python train.py --conditioning="class" --cond_dim=192 --targets=["cell type"] --dropout=0.05 --width=256 --positions="sincos" --muon_scale="match_rms_adamw" --momentum=0.9 --nesterov=true --orthogonalizer="polar_express" --adamw_lr_other_params=0.00083 --grad_clip=3.0 --steps=11600 --lr_schedule="linear" --final_lr_fraction=0.01
Rows from block 4, named by matrix and row number. Rows with one number belong to one neuron. Each number is 500 + 40 x the weight over its row's rms, rounded and kept within 0 to 999. All counts start at 0. Numbers have three digits each. After the name is the row's rms in percent of the matrix's.
# fc1: MLP up (model.blocks.4.mlp.fc1.weight, 1024x256), inputs 0-63
# fc2: MLP down (model.blocks.4.mlp.fc2.weight, 256x1024, transposed), outputs 0-63
fc1.662 112:525500460476489523474503464550487461510486524511522504459539485510547509529472481571467491518513423475436477515476505538435437477539461498491515541564510483499493533493502515464504499522433511
fc2.662 111:420501572582470522476524401519576466496525455536497469542448537474572513494478464471509481523497486504468463480464503530522444515483485478473589495494565497483453412528580527504418538449488442
fc1.663 092:505528495483528536418539509515501491523539482567437443587548508507537529565515520505497517557508440451510492441556520478459462468441534555424461502477498385485520477541512459462521493528554408
fc2.663 095:524539451500479536568515493526533434456436498507508525518415468468480546585494477524487510542566461441486546460469483443516533439565491474459435525500523474459530532544459518494517466453494389
fc1.664 092:514493495513488542507453519411558526638479548551551445489432488586538515501543585417479459540489500476468587542563475514494505404528484448484506461454482512472494450512500527468502477487537535
fc2.664 094:488464476455531525498430520432565496438572496511502535471529536607511501506533451596488473487503454479536487478449478520490526406483503541449470444452504559451481467514477479456505502516540540
fc1.665 077:433480459565409452468530506505485460453492510489487566490531467521532501465440518560465551554439529551426500506534423480484508496499440526585494481540461529409522496506552506491463498547526544
fc2.665 085:437560513549475537494470537443473504526474452469479504484584419500431497539460516516517529564468519454475507451474552463478501373525552525502554474472546599535531590463458440430558474543465479
fc1.666 143:541540507473507561458532501477473531433523513560464396546574489502512493569490477495451577512520503531514494475504470513526521465473534555485473502463477467460489478446509435509501491555462489
fc2.666 121:494566543516464427494487519479464450532457448415485485469490522445520513387514471547459558519516529481510475500427585535504474452528510486544492533541434467528527506454456444529536526473445468
fc1.667 113:547502528473459515462537419466486517489559467498481545515490474556509490485546498454549523490449509544523514538457461512440422508458539453520497466482515495494481426493462510489526502457555469
fc2.667 112:472497537526520475526508392467530446500420495473459483536510517500464432472555467546541490470475465562495478504522512532508564484465449487542515469530515522471453426548497472519505492450530494
fc1.668 103:483526563455590449457463513498530473502506507584459521483592494498455464455462511510532513523448525488477493475500494537603506467574530458464550442437486467489532560517519458498607570588471498
fc2.668 106:538476469454424522576477458553500491491430501515444529429501486540480462429518560504503518500484497544551472458500514540507528395515485468452484478499424474469543469494526401510443513538463520
fc1.669 087:467546521527442496481499474518552579496500520486487563526506496410397536468510434443468475549479522486492493504484509541517589524533496552518469555440516483450489461459425457462438559535444488
fc2.669 091:518484484472570492486512540478529511474503538530505442512469508502504517447504511506460464539519514446507463522512509506583398537517537463554508530444498447498451464557428467470440475493464501
fc1.670 089:491465481529482484458528475481521468546442500518487511513461592563436506559453476461579482485506541457473477428490476555445584426477499481518534515481383462525471491472532508505477498519558548
fc2.670 093:546486475525498527515517487510538510481549506482565440514453596553527483549486517492501498494499532419492500457489529535498354427513505500525504519472404521537516464437471491487496525447450527
fc1.671 091:515506559422547447523473491486509403512479576530572449458523458515493491414557553496476526528495495528517510527497491580457577496436467489488497530447430464582420513534537465461485531518525459
fc2.671 098:467486555522513469457507561477482442436491544482511507509494525523544545415543421503397468547505565522509530532493517581503416463466521489460488486459534525587539553524515449486500472493550517
fc1.672 100:483429497443580442513510479441546514514533597527435558482518506486451464560546512525486475496461480473448545492505567559465511478476522548433478521537439502439549494432536530543469492532459498
fc2.672 103:556410476583460473464517487486540532544509568435528427497458479501556496485495435460464497490530490486534487490521560508446523487501546455437406543527457494427479534570536466531481545449464518
fc1.673 121:555577450409536534438492480459484479550465484508502488422529571569463558501570477479578488510517466387598542395452454511513432478491589498535461502487513534522552545406495463479469535530519569
fc2.673 102:561498502456426466450493511483547559419451550506504440501522518514532438489483527477443449593525466422574513467426525520487472485507596480434581500550534540501536464498484473486504553503504589
fc1.674 131:507538565427496566493501473498466515478483524439518509515477437564503464488565484452462482527587497527455507459439507540517486528465558442568475498428512526386512466505508439564488503497476515
fc2.674 133:477508542555508578485542447522514485497485520492463441478482437502583432530570515501464489527536537506524484472557511535478533556517466463528475498447517555392506529521495584516462532516408546
fc1.675 123:495489422491505510560488450459588540481508504547485516505515506506455471403501510447475522444503513460471547549493540465491495512502469488452530549474507493497541477442432497591508528520544482
fc2.675 112:508516511522548493525537473504515464451519543567418478477463482527466443487496509601497555461489561560444510490529545468508496497467448501496394435563480470546514475486493489408533491487552527
fc1.676 122:470515431531533464498527509493478509542483547497476458462448499539506541485479503518582544546526536497520488561478576558483520441472502514443535560529499558556536530475515476606475486504515500
fc2.676 115:465499566413534525530482501444545545486486486487452525517449537528529482520438542563471512508505525549536542504494456577539465446601495517542527406515517490459491544416491553483559542545532565
fc1.677 078:491499499496502497470458487514467468481533548555473439448484458603485512423517521520472475503534490446492572442567467438534502440552491531546525499499572541497510455539484479463567453441490461
fc2.677 084:529506504475510528469433477527473526508428506514517442456527518534538457459455550452478506605505554416511503635439442485513516526479534509515555536475494469432473580496501539496526566517508450
fc1.678 089:457465502514484582480490470525424521506465481528577489520518478470493405536491493485471528456504515470532503525477488527473524458365448492557543530504506471487472460539541428507436491519505467
fc2.678 092:566458519462468541455456452477446523488517479594387573549498507499501498558488468555476492485471504401451519496447551512484490488566546470535508484506538430507510501487533548573488542485541448
fc1.679 097:440424518519589507480385508477506490511455477486495443532578518566440550576596467519585556493560505493397494540519510465460503494564515484469519474523477513444517472468514537536524488460524461
fc2.679 086:542464531562420549487417538465478497474496455514578507487418558514531489601529546497513528557481489551581529445431497443462460454445518465510612567511548517457513562531549412498522508524554446
fc1.680 149:503504469516553471515458505474522478521460467535520433570488468424501445501487539447617540516514482497518526448550430542488469485523470341470490439511470539549519496529488455503467478501545477
fc2.680 135:519526488495461516538451496526492524508485502514492516410525506543541510539504401489485557564509472518536457493540517487537563481527472479595491507361497537404476497558521547531506466550477487
fc1.681 082:577495487509451512463485465441557575549528511440462481545477441502500503490483472521535469480498490467436461489492493501530547484483511524562464528450510499529478429548546434487507509463458490
fc2.681 090:428457449518485552535494565525557440443490553498504441501536503475465383547520525495486516506496483479553521497564507445549490516471486483492486508512514521526489431509497543497476518492467512
fc1.682 085:520532425536524568487492539492520530500467485563421524475466493537470467464491560509523527499503458528540483535519569513532532500489499541470561520556464498468506491466458446486477546460487558
fc2.682 081:471489407475440577455464487478523556512500490527513439519467442575523505479483467515531499539539496461456518475488495515436507463535529484443557469549495535455481488433492579555524534514453476
fc1.683 085:469523463442429490528413466501565499454587584509517523465509431520520467447493492473509436510483473529481559472526490518485561539488525545508567533488512496521480540540512441514459473545506569
fc2.683 105:472526426628551517512479570449558437500441572554445443517462535522490495553534520529556490460476501417572527507497487494486530496467482489558538543501476487468463531469481446462507480530460539
fc1.684 092:516542502545505512415525515554509522492490545534495525463585514490484411589486512513473482512496599505507504480411458522502598467480459492462464517580490516540510501451534415473494479466439464
fc2.684 090:459477541442495519456519527582478514468566437547513462469487534516449454522594540522517512476491577506470484511555456517476443457494438482505472506542471491500473492558484465436421500563451527
fc1.685 099:469487566478538470472456422468567518503458508552506541501410536463562529442494487501541551400472535519499462488460407541469471536532535462544535474449458537482530551586448484557488483521541514
fc2.685 095:562551579480436522512507489523505499518483551527490463522580593464435489512489475490518511469554514502489514466570400569486529542519463496479570506456527573480513585461473474508476503447517526
fc1.686 075:479461455459528483501524472562489465481537566476510570550463496503505512488457502517513463459506536507496468525458448530504442493503508507459511548487548532589486499465494518529528450554562471
fc2.686 087:532473436484459480513540509561514468510431519495528468567510522423501538493441487497480522414522510526494458487538469543532490504501508515443512569473493559614508528527570421515552515488529453
fc1.687 096:424501507511527506484472487478468445514561495488511535500509507541465417504519501528423489451524503530483449524442433498495488496480499496490466572430523490520489536472497495452475499460524541
fc2.687 097:505406496560443547516457502479524499520494486489518459460477541472519473413472509497446517457481481489514464552562422457504512439569472455498568476443525503510482527546447530389456516525542558
fc1.688 080:386492523494434493450482551488506473486508488475506537503503530539570509550466508457511502534563519475465471555470477475481552501527483592453557536559473531500523496502503530503615483523528488
fc2.688 078:640503499422566484580495532486482459512491467433548481518515498470481540551475526500556503492477493491526531486525430477480452507467485550496548471551504503458499534419481492499557474533483512
fc1.689 081:474509531489520519541467527550459512498471531547513537425450487465548510494498487471528532553540548479527462545472492506501530479480486496507551542527613555546474475446585438486498481496506485
fc2.689 081:527499522531518544433446530575441520547504499465467472473453445525463529456596490586511505593513523477524565518561509507468486548536586508547472442537472492499562466481546545538555534446491524
fc1.690 098:452479460479489451516555532479526532478529458590490503555530473452530526503500467532444527512515522509485515449471481492432539508469481548493502487501473518574522468518581491397408475488519480
fc2.690 090:573541501437510479509522508453536503531425495539484624563437508520467572517482493540507517466512512468573493514489503486437418569602510476518565498435460435550488485557511597450458522507513498
fc1.691 095:532506513448523502524456477489441529513466481409462495477465480473506543488471531579473482497482471577423474495453431517513476499442403509551486449501544526516465502498538530533422480454499519
fc2.691 091:440464521459499535554437516481437478527462479524604483497495368501504475533499444447546528525529468520584470550510451422474538456535521500523508511496501501546412417463519530527461522553459456
fc1.692 102:530456565492559513527484403386535511505511567452573506488495513522516593528421487515524535491531578518407480548437514548491533520477484536541546457426522557477499531492483506496418502549454552
fc2.692 103:490457539488485537522497447401577485477410545518509568499489518458520421478482492496517511437510538523600511505616494521446508492556450473479533490405568569492506492474477516514506489493497547
fc1.693 090:465539496349578542537518488497473548457442478438488495489516538494461545545495483518516456447485526529447474466448502463536480441466487514482458511508445495512506530480520447589522494501446570
fc2.693 087:548563555544457517505526409511425459560520501444501509487479507478562528457465477417522501415526541488571497534543539419465535446560488453471460547490501443510516520550606609580474499494503575
fc1.694 079:451546471495508466459444544557480540471469498466445486526462477599438507468440503477451554487412459508560604565541537506547515453485463497481514439511462465512467523463507493461527545443522565
fc2.694 087:557517474475504476551422525496470511515471519446486554541489486511455495405527472506437534489486461491438523482451491522541448460516573490490513415514478442482431541547518504489501507562530567
fc1.695 093:427443511517580504576446509418516458522504550480514526542574474466467495513385508510475492517483412475487514506477517583552479492456543572511552557506546507534495498521505547449558538489478516
fc2.695 091:558415464470413491505439491412477528586573489446521518491541552411528554469435489495477523498518463489500474500524541577524501379569477504433505509471556504585463494517463478481445522480484502
fc1.696 094:518624505463429428567515512611454453495509483502490506536420503528550428442517504533539481501559571496387556471449474516504490517489521514504462437533453487508537560466481509568533502553444514
fc2.696 103:469578475521480505476474482556501466564442454479470484527511415510471430474491507445508511497516485482571480510543541548448534489528445500424509468486472561553496497577479469575549457497540506
fc1.697 093:528481528535501482532471465498534513593508455588477507498478447472502510485506437505467473499489515484554661416473454543460508547426496560469517437522459524493533548518506555506484450486507500
fc2.697 096:490472482492450461435479498500503481442512506532457477483541454446501584483434549447478517470546529510482503447529443519471406524548498485495536419516505498500531539468492456490523492486557511
fc1.698 091:553490513485499501560522494547481478428513475513489416569638532560485389542511564546437526488507504493509446519514540564469498530515438538527490523491466496551524508499542529498587438493539485
fc2.698 100:501560495501530485466584519492458471539464560556521501524395564421511560510505479538502511521442521521497449504535446529453528541491508528473484534467491464512525443488504515557473554533489482
fc1.699 075:495491454528478603472472481538489550501541449382474478496460428440390462527538539410463496494542560444511525445439507469489515467520495445489469461523395460492506503480518455527541575514474520
fc2.699 078:488488496536510596511512491532466506477461516397547485532545443434439520542501539558496500551462556468485436549512539474500462497488633563555512512512449473503491446522556502527428540466480508
fc1.700 093:521486546554451470448479480471511498551536475497509504421604528521427466600505453539463532551501378459461469491517540539487516395484474522562456451502473521545486543442477510474471445521547568
fc2.700 087:573469525432537488580547446443510462437485499506533513434455579548516471580516527498473501531501400470489454466514481576559427411534488496564487493511514550579438483546457492506458515543521469
fc1.701 100:516538502476473490483474507445534426404462489486520500472483538608451452529433561507390613505535479532521464620495521552482494546498483426490523537492430485518554454501467521459467525544496473
fc2.701 091:499592496503527511459509494507545492499516582526504416471568511482497466462464428499587501599528530457462481528494608433544575523433554486522528454483440504402463521503542544606549471471444443
fc1.702 097:488536515469453518501485485562481513453454470464446526568548532486471524379482537476510558509476491526523559526524490469516504438473444459533565491483479588543498462557520445472523480458497476
fc2.702 095:460494514502492502520464521534465481578520507517519528471514464475638534407512497508546527627497477502501507534487497499455469512501504494520469490537447478517494514495472504564555521517527586
fc1.703 114:535439474473498521502480496531487515464491539492486497451511427495456515475501454572526540506440485480494449480547487475452449433508539400555522532515498444486495470526458536553452544446533533
fc2.703 112:507497527540502469547519531565460510471534486487517472515511473481474501525471480463407498472520508459488478553469585498481448515448507481460471475492427519554518489503529468564527459465502493
fc1.704 094:473568450487522457500550472520513591575527497548465551531497455378536470494545486564518466572486517480517433513542504492467464513530475425492484451461460520462498464518486493499463561538447480
fc2.704 078:582493412485482553499528458509538467476540517516435449472554481417472536499464497463472508567535522518541471550493521489465477490571540459518486563443559518475483447448424557567527484462487565
fc1.705 097:527509465497477544527515490521473484520470529487420481544505434545455513431505499519514569469485533507491542560470466563470506423522487502494499529511459443587569514539476511533410466512480535
fc2.705 096:434467508518455561551543453475478474409469457424534499491549559525488526428512530450517502481560582509479496533548564533440480474492513487562449542448478458536507471444566548588532570494484496
fc1.706 096:466550435498528511474495465518540503403535546459524517524459473421504570468518437545511521462522496497504483520510482499390551514471533491538456525568459512501529528434412440508570464567472570
fc2.706 099:497529471491435488540468458498501495513502537434437491466502474373495543373435470436476479514477477500512497505501481478450422563530512480524488497563532501488507527496471520503462513478482557
fc1.707 127:480581494453464514495485483565462529486540474546486420475543534477499536493394497538494472532525497490524576407520531543485544438437546494514507502470503506509456416595497471518530553541536429
fc2.707 127:485556576616446531456453458460431492554511454488502599497554549559495526565563547445481441480513537431535498521503524475514483446493502502519455532454448465462562544554542507442520458511550472
fc1.708 108:514464435558476493503502440470537525484488508452528505493471489420468500453532481420562497494474518490534513555531457481505463501508424460532486546518438521495464604442469494492476508449626522
fc2.708 114:508463506494552534444461487459568549549511499508485544544549534507451486504571513578505458590506528493486513499470488430576538536490563469521490544482469460445484589530457520518548495490626583
fc1.709 087:539545570520381553590567541505462569527484529507480512589482559509556579520517540479537542583467492555463487548504516469493541554580504536501506555531458579512545497528474491516499478507508509
fc2.709 090:512505511515584533451591537460513461512519513459618483555588490480469486444481479473535475551494504441587507490564491523480563513425513488527516527495455498506482485479408428492492463497588588
fc1.710 091:497514537596494506518482510528493404467573569501490561528464423581502407517458475505487522496507483577547528478507520475473505540564540501506565493509495497474494455508577491568527492485489456
fc2.710 098:436476471465482475505471519498450500478464482502526552506538474461487477551499492537416476508508513501432494544509457554494465524469458523517537524500504517527465511544503490616524500555575539
fc1.711 124:550491525459463484530522489464542444522543432467563469488530478536535491551526514450551512559533544521451514475515602462553569453478578499517524549489419431432440483405449491483532468513458472
fc2.711 102:523488530430558569516484476548532453461511572544457436496501459457492492577483529539559506499502393503439492490498452510473544453508545497531525507497562577567503436529472445476520512540480449
fc1.712 134:497508573487506480565394496449521574509473508598412509522491533535463466525506574447452519477556562522539577483490512514568537482500584510480508524509418443528517519438440415519489500548486570
fc2.712 128:501503461418529549522554503561455424507527512471535520468438559479525522558420476476468567536492452413443523474525413463571494517567479485460459496452504507588466464500436475470453550479496469
fc1.713 090:534498456500484500542417461453513524469494523453522514380495468487500454561571465505481497502512478579513451512491465491504548476530480543476501456466507468506483508500531433442525486545391560
fc2.713 083:456452477509478482499440478518501511549545497493532497428492450509459508552524472460452472550501515517465514524516428537456425525490452532438478449462486500509438509544559566464479483448438569
fc1.714 074:489493504443489533496480465528553519475532549448487492413562523442517516409509475460454505509533520541528458527484484480453484541551478521513504482537533528476419533438567498469509564529509445
fc2.714 081:513469476468535559478436466484512407559516480503529560494517519463515559444524513543474424524501541525483541385507456510487526546409473482521468471526545457467468505529502543455512466473542524
fc1.715 105:515529486494486517516570531497487506451480503450524455468564496522458531463531528547539469498517407484541437521443470548481481469513503528544546416453457444476538462521539499493494528488517556
fc2.715 113:475523460490506522453565482451496478501507520505446589515455533476516574559474445507531453487529420476440522548530444542471524487555531512537525443478515506527477494527463485499466525486527434
fc1.716 090:522460474530520460486511514477531514534460523443487555477492516533458471485456489502483534545461522475564512543426478514426502468535480503521528469437585440455441534512584482511551588508538500
fc2.716 088:515511521475494481428450533458471441483440522554517453488514543534507537448541402411483516502520534490440488498450455570543498531521503520455515476507494546503512511516489494501492555492429506
fc1.717 108:529483542505495515443535512462501554573504534523486551506485513569511541466506516534477519565424506470520450484534480482520474425470539546459457515476486477525503440445435495543496550407480506
fc2.717 121:452493437478472518560440440469487492506500514415493474399513567452484537378471435513443424507512452515541478499528474445485552503574524488506480487536506481539467531487436465502557493467573554
fc1.718 073:481505465537535498482535523548459468453444581474470487560515486538446507540490501475440481500517487499511572555457485498450459486452476408462496498510461417521462514464596577476599485564425466
fc2.718 085:569535468541456547497585532572511458491497509488516415577500450477442572463513447493469502481533490511502464458547496558509499483548406472460496468496486546483509520498537418462466446477434593
fc1.719 098:601528516492543485485463493554543459459439500537440538489561501566465425476526477507490553509535532436555555548474526559471495538538515531463469523492489520536543462489590626522499523486541473
fc2.719 092:398481539512400573595475459483533461498544474540566475474512499537453517504534500517555520484471506409500510518483498480491486428479531513501453463499546524547404526492515497498450476528474475
fc1.720 134:544532544533510566472473490540529452457558472591466511476471506453545443532441548541555485496464530520486523525515531432513488515421542431492524499513497498494537513473573462557460506501563440
fc2.720 115:560514551486479515506499515455468486557507475482595510521518474471444531468482485523557501512520434519570513499477591532536509509429490509450493457519509521443464526430515455501469466469478477
fc1.721 099:527473496476535460523494425486521591475447504489525500488457475598501461474512482574550439524466518543556582516457495532562502532474475532490548464509548545446471519498542434530589507481497500
fc2.721 104:424462561475474464474511468514555547499547463532452512504557549596522544495501440469541561469473498552473469518559512558501499459540392493509550502457495530483514518553472603608497469519458508
fc1.722 118:499490534476510529396505534520496448522493478468516461514519550512540503477518520489449449442500506522486462484488553577446592519393524544495533482533469640508510487501516489481486432455424485
fc2.722 111:482504484489518531508540441426557528572479465469464545457552521519546489490509544526441456495484507617470449547514480483465480548583470540541457443552567563528508557482475510531508582545450502
fc1.723 125:445495482573529475476485496522570529505576484533507496521518476486505499568510519504493410521472438481484466544394486489452451551524423514495492489460504475535558471493491490535571483458490500
fc2.723 138:511565486503507482468551455557503463482539550471466444490494489426554423462431404451495499517512480611498525493466507494508493502414543466440513485421428523526488467547515529491509525442514491
fc1.724 137:505541510465525491517482449587483514562430520467438454425614540522545529475452500513469525458525532541517496517512496501502475438439503508511509569493499513434489477539463487497512469506431512
fc2.724 129:487515486535458512442509500529523512500470429528500580552500493423456577449493503506469464501516450543528456493493474507471519500456542522527490494497439441493542456465541470514494548507533489
fc1.725 110:521523487487537505566516503465563530509474571435542524540478549492539563537515547531553467547547539519502465518523456548516485498526423528462510549520543504483481488502506516484501561562520500
fc2.725 111:466524530503520511396488492474493528511519473520434547581599550486476442546469470558519466488439503465537550471473512502502472525445510570517556488477529442578480457530522457516525523470592497
fc1.726 089:500539523478505549483484462410414520502522510526531480512569503529524550530540526477524520438467462486585545422487446547516601502491517494511527560517522506556482512468440550515506462539463473
fc2.726 100:530551521519538527496438481435461516593571513538486550413431536478532569580533418497543545485479486449478535431497486555526421556485493490547522501522570505543519549502547466495507502538432496
fc1.727 099:498530348540522487469431541582483411526470545513559505515508503455549532554461516496531518519563494459462468433595480514472506485451557503554528501533489499541508449514486460549443520482480464
fc2.727 112:496496358536505518474433575569435514502480508486547461492516425455517555500553531500471568548541536531502513512467415481532487486535576498487599523519460608544490463411442518515482512518468462
fc1.728 129:503508570467489492504476494567524499536472493481453532451486479532432471405475555513463498529543479519507506496545526500471516528515522483504515544512407485490444504550548480484502482416531519
fc2.728 135:490531567571440560408470484513430473488530548462524443457577508516543484430442536468462480465493499471437495547486516483507532597535534528492456414498452495442482399469580512503532461561489518
fc1.729 100:548472491422490479514548442460521455510414464512485463494452473467488472482445531517518504528512512469580512506537516488512478486501528469508526396437532399478499499465511516515476568578552463
fc2.729 095:483499433508417468514491509559501556491544494534446568451504499518577493488412474520516528523508511453403507538403541521520551526524484528403556475466503504528506498530541494576553519555449438
fc1.730 090:476553479566447434550513408448456551528508568432497501501442571523507485502553473539473490465549545583493493483542479506422454544516527523459548510514483490517417511521461515528449515548508538
fc2.730 102:510595522520568468496494462410466542553452467463528520487506524494495449541469500451497436575489557485533484489492460560469494471503475480466603384488524558486479521482469515561527489477478514
fc1.731 104:465501604443512548591432489495508532547496587517495506532468521488486470518573521524556505489538479491487539523543510536489520486434485495512466460451494510450561540603514503533513488559481540
fc2.731 102:551519535527482492509490520440449512486540488493555509493549568493497465525502537496442499508538491436534515483458533539490509518538478508555484392435555507449519565408522503520526466473427565
fc1.732 076:455527547489579586499396511442514463536584549496461545512459458477478524502475559567482478457456485518521417487473484544521533528436491581415514487547485524529560444526526595452451541441475516
fc2.732 078:545536549507461622496443476402444475517524490510502508568587456530473486417488437462524454516502488462442522477547506514533483510509508508457523450530443468557513511510480362472558556526461449
fc1.733 090:565453518487567503489565504531444448511502380518487539423503529498503510513520513516535469525533479473451511407517531430460474560408480527452499496465549526430482495444574519481499471522577514
fc2.733 090:465456550454461447571587449434404470454446510500565502426464537504530446543436525495513438481480464457500514453496496379513506498634523511467491456442555472482496505532498514515543509490526540
fc1.734 085:476520455443553523517528424498468474442506536474447483569526520527508488531403490549520499497458482470422477521535471464525507410544448518506551527487553487453501534612513494480599513495569428
fc2.734 088:570519482555453550563532470505525499508438547497506514485460480554509445555481494439537556488492493439558532518431475481529516442471480486471517526486477521470471536354475513521505537477550494
fc1.735 137:476520472530491483450457532520464481515572497506507466572528521553573550455507496516486476608506473475603508477525454521514434439476491530451513477506558495524509481496565459502513517468474473
fc2.735 115:508569515507506503402477514507528514546503443506547519542459607529506481464474501463471507572510542433471482462525545493540429458479496507430473444519495469464514508521534407420548489519494491
fc1.736 108:474498520498486540425538544485456509475487427601508516482574493457519523508541449496516497518466490477487496479505581548547553461541515556509511479505495457410418474476518522478551495467486439
fc2.736 104:513525520496496553532524505464477470501519460538565472483533483506509458509485559477591535519509486474496544478555555445506506464456487492502521463561502476442473477472464503467500497543492447
fc1.737 102:483550449574458441507495565566364554529434512561518478530548542437528481499483513484544461494541558469416453489525516508462482536456541548512506494497477464545453459555485511469442452502530550
fc2.737 095:501470425411562471523478600569363544480549495494485495542481594470555468515479536460549497514492575451554512513499489482437476514498578515468529453510500469573439430426487541490463514496509567
fc1.738 093:510448465511530480534501521470468464482504529543514532526493473461500513503432488458428557534500464458506576434481484501487485473585505501445569517571526533551446502485538470494566493529474522
fc2.738 114:467578457539513488452505534485467526536431478532508515480584543519481489592474545576505502523519478457463505563516534424444449473448458482449560471456463487599475486490530522467512522414532591
fc1.739 104:543511519539459513492464524520549497533479515552461480542489510388472467565468583576495447554550561481495465552464509556439504518529532496418539576531411510499523533520544423508477508527473570
fc2.739 087:577571531460536544510511501417525491478520571545538487465468581520498484537458451468551554547510420458525485522550472495516537507527514517510468517460534522496425441522496530484486492558493435
fc1.740 096:508438551534455534473525551451481513522554532489531493467526480444423457583512560456477460475516508510409481527533501486458534470515494513537475489469472498529425457493564519467440495519488485
fc2.740 108:402507485518504486502483476469554513483495518554455533479466541485582496508495500562541550395513499578514430549615453544494413440482413539432493543466527509493490489530495504464511519525517537
fc1.741 146:513559557429575537575463462511469478494443573509493504426500532497458579492510505534520502505513487457540492424513526516491540559539541617553520489489442537509480492530458503521504455537504551
fc2.741 139:499525477517417526510460546483510546532464437521526530537499561488499431497563488551459476528483471418554507509544485414473505494540530518556502546589387529449487514496496511465501481576476515
fc1.742 104:418522530525459458481449498552585534466483511551518444501537486500450537509493532522513534536497493540540528512487424569540500530527534482541524495492482470486479500474492539493421467515493463
fc2.742 091:620495542452604558435498455422475513503480489483506491535524509517475500426492522363509464531508475468459509524439442577534448511541466501557586480519495469508501482434471510531562514513519550
fc1.743 097:482508514515506424505555483501490458460474510470562486511524473485547491489519534477498511485500459489509464507532506502464519506482522510539465464555343372553553481522480422501563478527505601
fc2.743 091:543495563462457492579525526445509463519453565453461514518537480488504485514567493451493521515541513503490480499497501513531562511549444503504438471500476378558485524561493518476561461468523466
fc1.744 093:479393464587506459525476531546480476447484492510579473465550423522504536464467534539560512512505519507463588487495495498494453471440445579474504553430524495522425550514541432571432470532543464
fc2.744 090:534369494498491480515465450506425474477543502526477549511449403554507530543478459467578567534437510469516467456478456453526566497567588510430532473440608496546450483475497557549479536532461459
fc1.745 090:548546500476574556533527557505452534482504461520452521538468587525538459442531512455489455543450492509550480518501505516457543567498538437493481569545463504502506543484538502533593439409511508
fc2.745 102:463493497530403608498476494540441529459528496557495582490530459474493468466515486524508496595508454497472487507492471485502526558461533560485502475516436505551454480451569468554468490532516533
fc1.746 094:478583459515489490466511507502447501556473526542491491507529575575569510491534495526526528470469456579510518456528519525502525523507527497547494505518551495506454435514518499492562514536516467
fc2.746 097:477493531461525505528478470529413491493504466523607533457511579520467459496505512426469514547493462542445512513492474569500476522471470503628457480544497538466505438500491484522493476480528547
fc1.747 093:486535479481573587489455428542541538515477489559556428386458460487458530543541500494458501459523464577501476552462567536456449514459518545452481519489551534492541493513479513545494450442547584
fc2.747 098:499521468583431562476436457550554535482498499567408593463539463521561481494520476526446483434516441535507511501505577507523525504495519506470480441495487521456487487519504471525504534488498608
fc1.748 085:527432574540543560488516521513472480443570490480549484495477496497502489405495458515500544449528499514532448624568467523537529518537517480535508461525435486466445567512504556547489479445578501
fc2.748 079:522483524440469452564502541444516490489435480515493508602536451540545513452488433449486506475581534587502486495436547519529485499487529478483450486478448506459501510489484462433474563559504558
fc1.749 136:478513460515497518496456470485544486555502592530502439513559508509559515511512456470431535537534544537503508490545517468617428411481529575552544452484522529464527463424498477503473590451461477
fc2.749 118:463560526599470517430489485491480567548517518477504567502505547523539473471449538576458536483507510474445503471486509595499492445547484521431563444523551545512500529532550444418511492476494442
fc1.750 094:391446523484585421491417511572499470477504489559495502536521515489469502554541552488477473511457400472483495510526482485530527490502483543501497524525461462497532541457533493512524534566445445
fc2.750 078:582491501504453412522458516505445474575490456520507475450513432494477505441533503521478497512506440433496472472481556452583519491540490463551504455524473447474521493545489509471511471489456458
fc1.751 089:385511543510535514556529514489614492504508474464473486517525475491513502471512548556562483485507484471520480447482464539520450492475556516499502508503430425446455575521470500546501464534502490
fc2.751 088:594563494531451494465546542461509476547497431498522525469555478446504554430517480505535470529533548478513482471492542480564553512462516504474496518499451467466480506501491468564566500481456523
fc1.752 157:517451511543486458480467520532468500431487481506495503494537506565535591487539491524487609504489508475527536503514477494491478566479518529445496552487415444520400515401456471516498469471479472
fc2.752 144:461471503382488574458521508572522554480512508472484484529517549483509420503465499549471506489519419480486506449505485511521531416575572469554520615571459479466509528504456481516496526510469544
fc1.753 126:505524540540454509459472520506511468551548568575581491499447450465545530483460464477502551515511534523486521412534443389489501462526527523562491469514462518554549464505465536511423541462439453
fc2.753 124:493502511543454544611469499535528541488487450458573496482513471494512522531471510513596511504520529424444554468524516416539508505520457492479489487482538472497484543542473433449524452528576446
fc1.754 094:532502479487560455504489428518501539576495525493511488518477499441385479436493481503499522416503457462493540492470510543514455523545495452450507519489448492470540528486508476479479582461511480
fc2.754 091:480613465471604509515569508515487446486508489521588417447427520503497490485472519544495580469497521471535510493487503472520507519479529481518460498504538603413462462538448472550482439574456490
fc1.755 117:531513490412466513471476558496520405472515404465594490504520465523468499449462502547524459536489524489466443478505487525539442421491493457534473552536493520493513497482471475486509517513489473
fc2.755 123:503499483487490468537464453442531528505508490486458536489505407498538490473507489472476561459513467503512486492555543532513457513514575460427479506513527471524515498517502438526484511540526521
fc1.756 145:548498527470564478515486477501407484477547420532555458540573420589552423501509436478505493404476424464467492476593448543473483497450433427543477455500460488529541498461502474546520471500472509
fc2.756 152:564524504492513478517457508511453518571434465512534513479488572487519495489511534494445543465482545489548501477566604479533551488517421537482524520446507436381496477472499531575488459490536477
fc1.757 120:503464488551523438534511466496449460611551574516541495481566478423468514462543446551530482528498502528460436451494509490459525468486485444520519456569496527495455538527509508486544555483491593
fc2.757 145:504540475444477486425499515518466493413463531501469479508483572420462540476472479403540424570507526503523490524532505509543534451523500504442498486552516496537479461534469542492572510431417529
fc1.758 113:530525478540478462552470485472483512538485537433463556515508499415488501474537473508472524536463489506563497515549452541526480450518536463543558492483461488591455504520475508522460541517539536
fc2.758 113:540566440500469478497479546448462504484495566484414507463491502460528486444482397521467524524525502599494487570415533485590575582457512486468496491492477561524514515517473494477547552547500463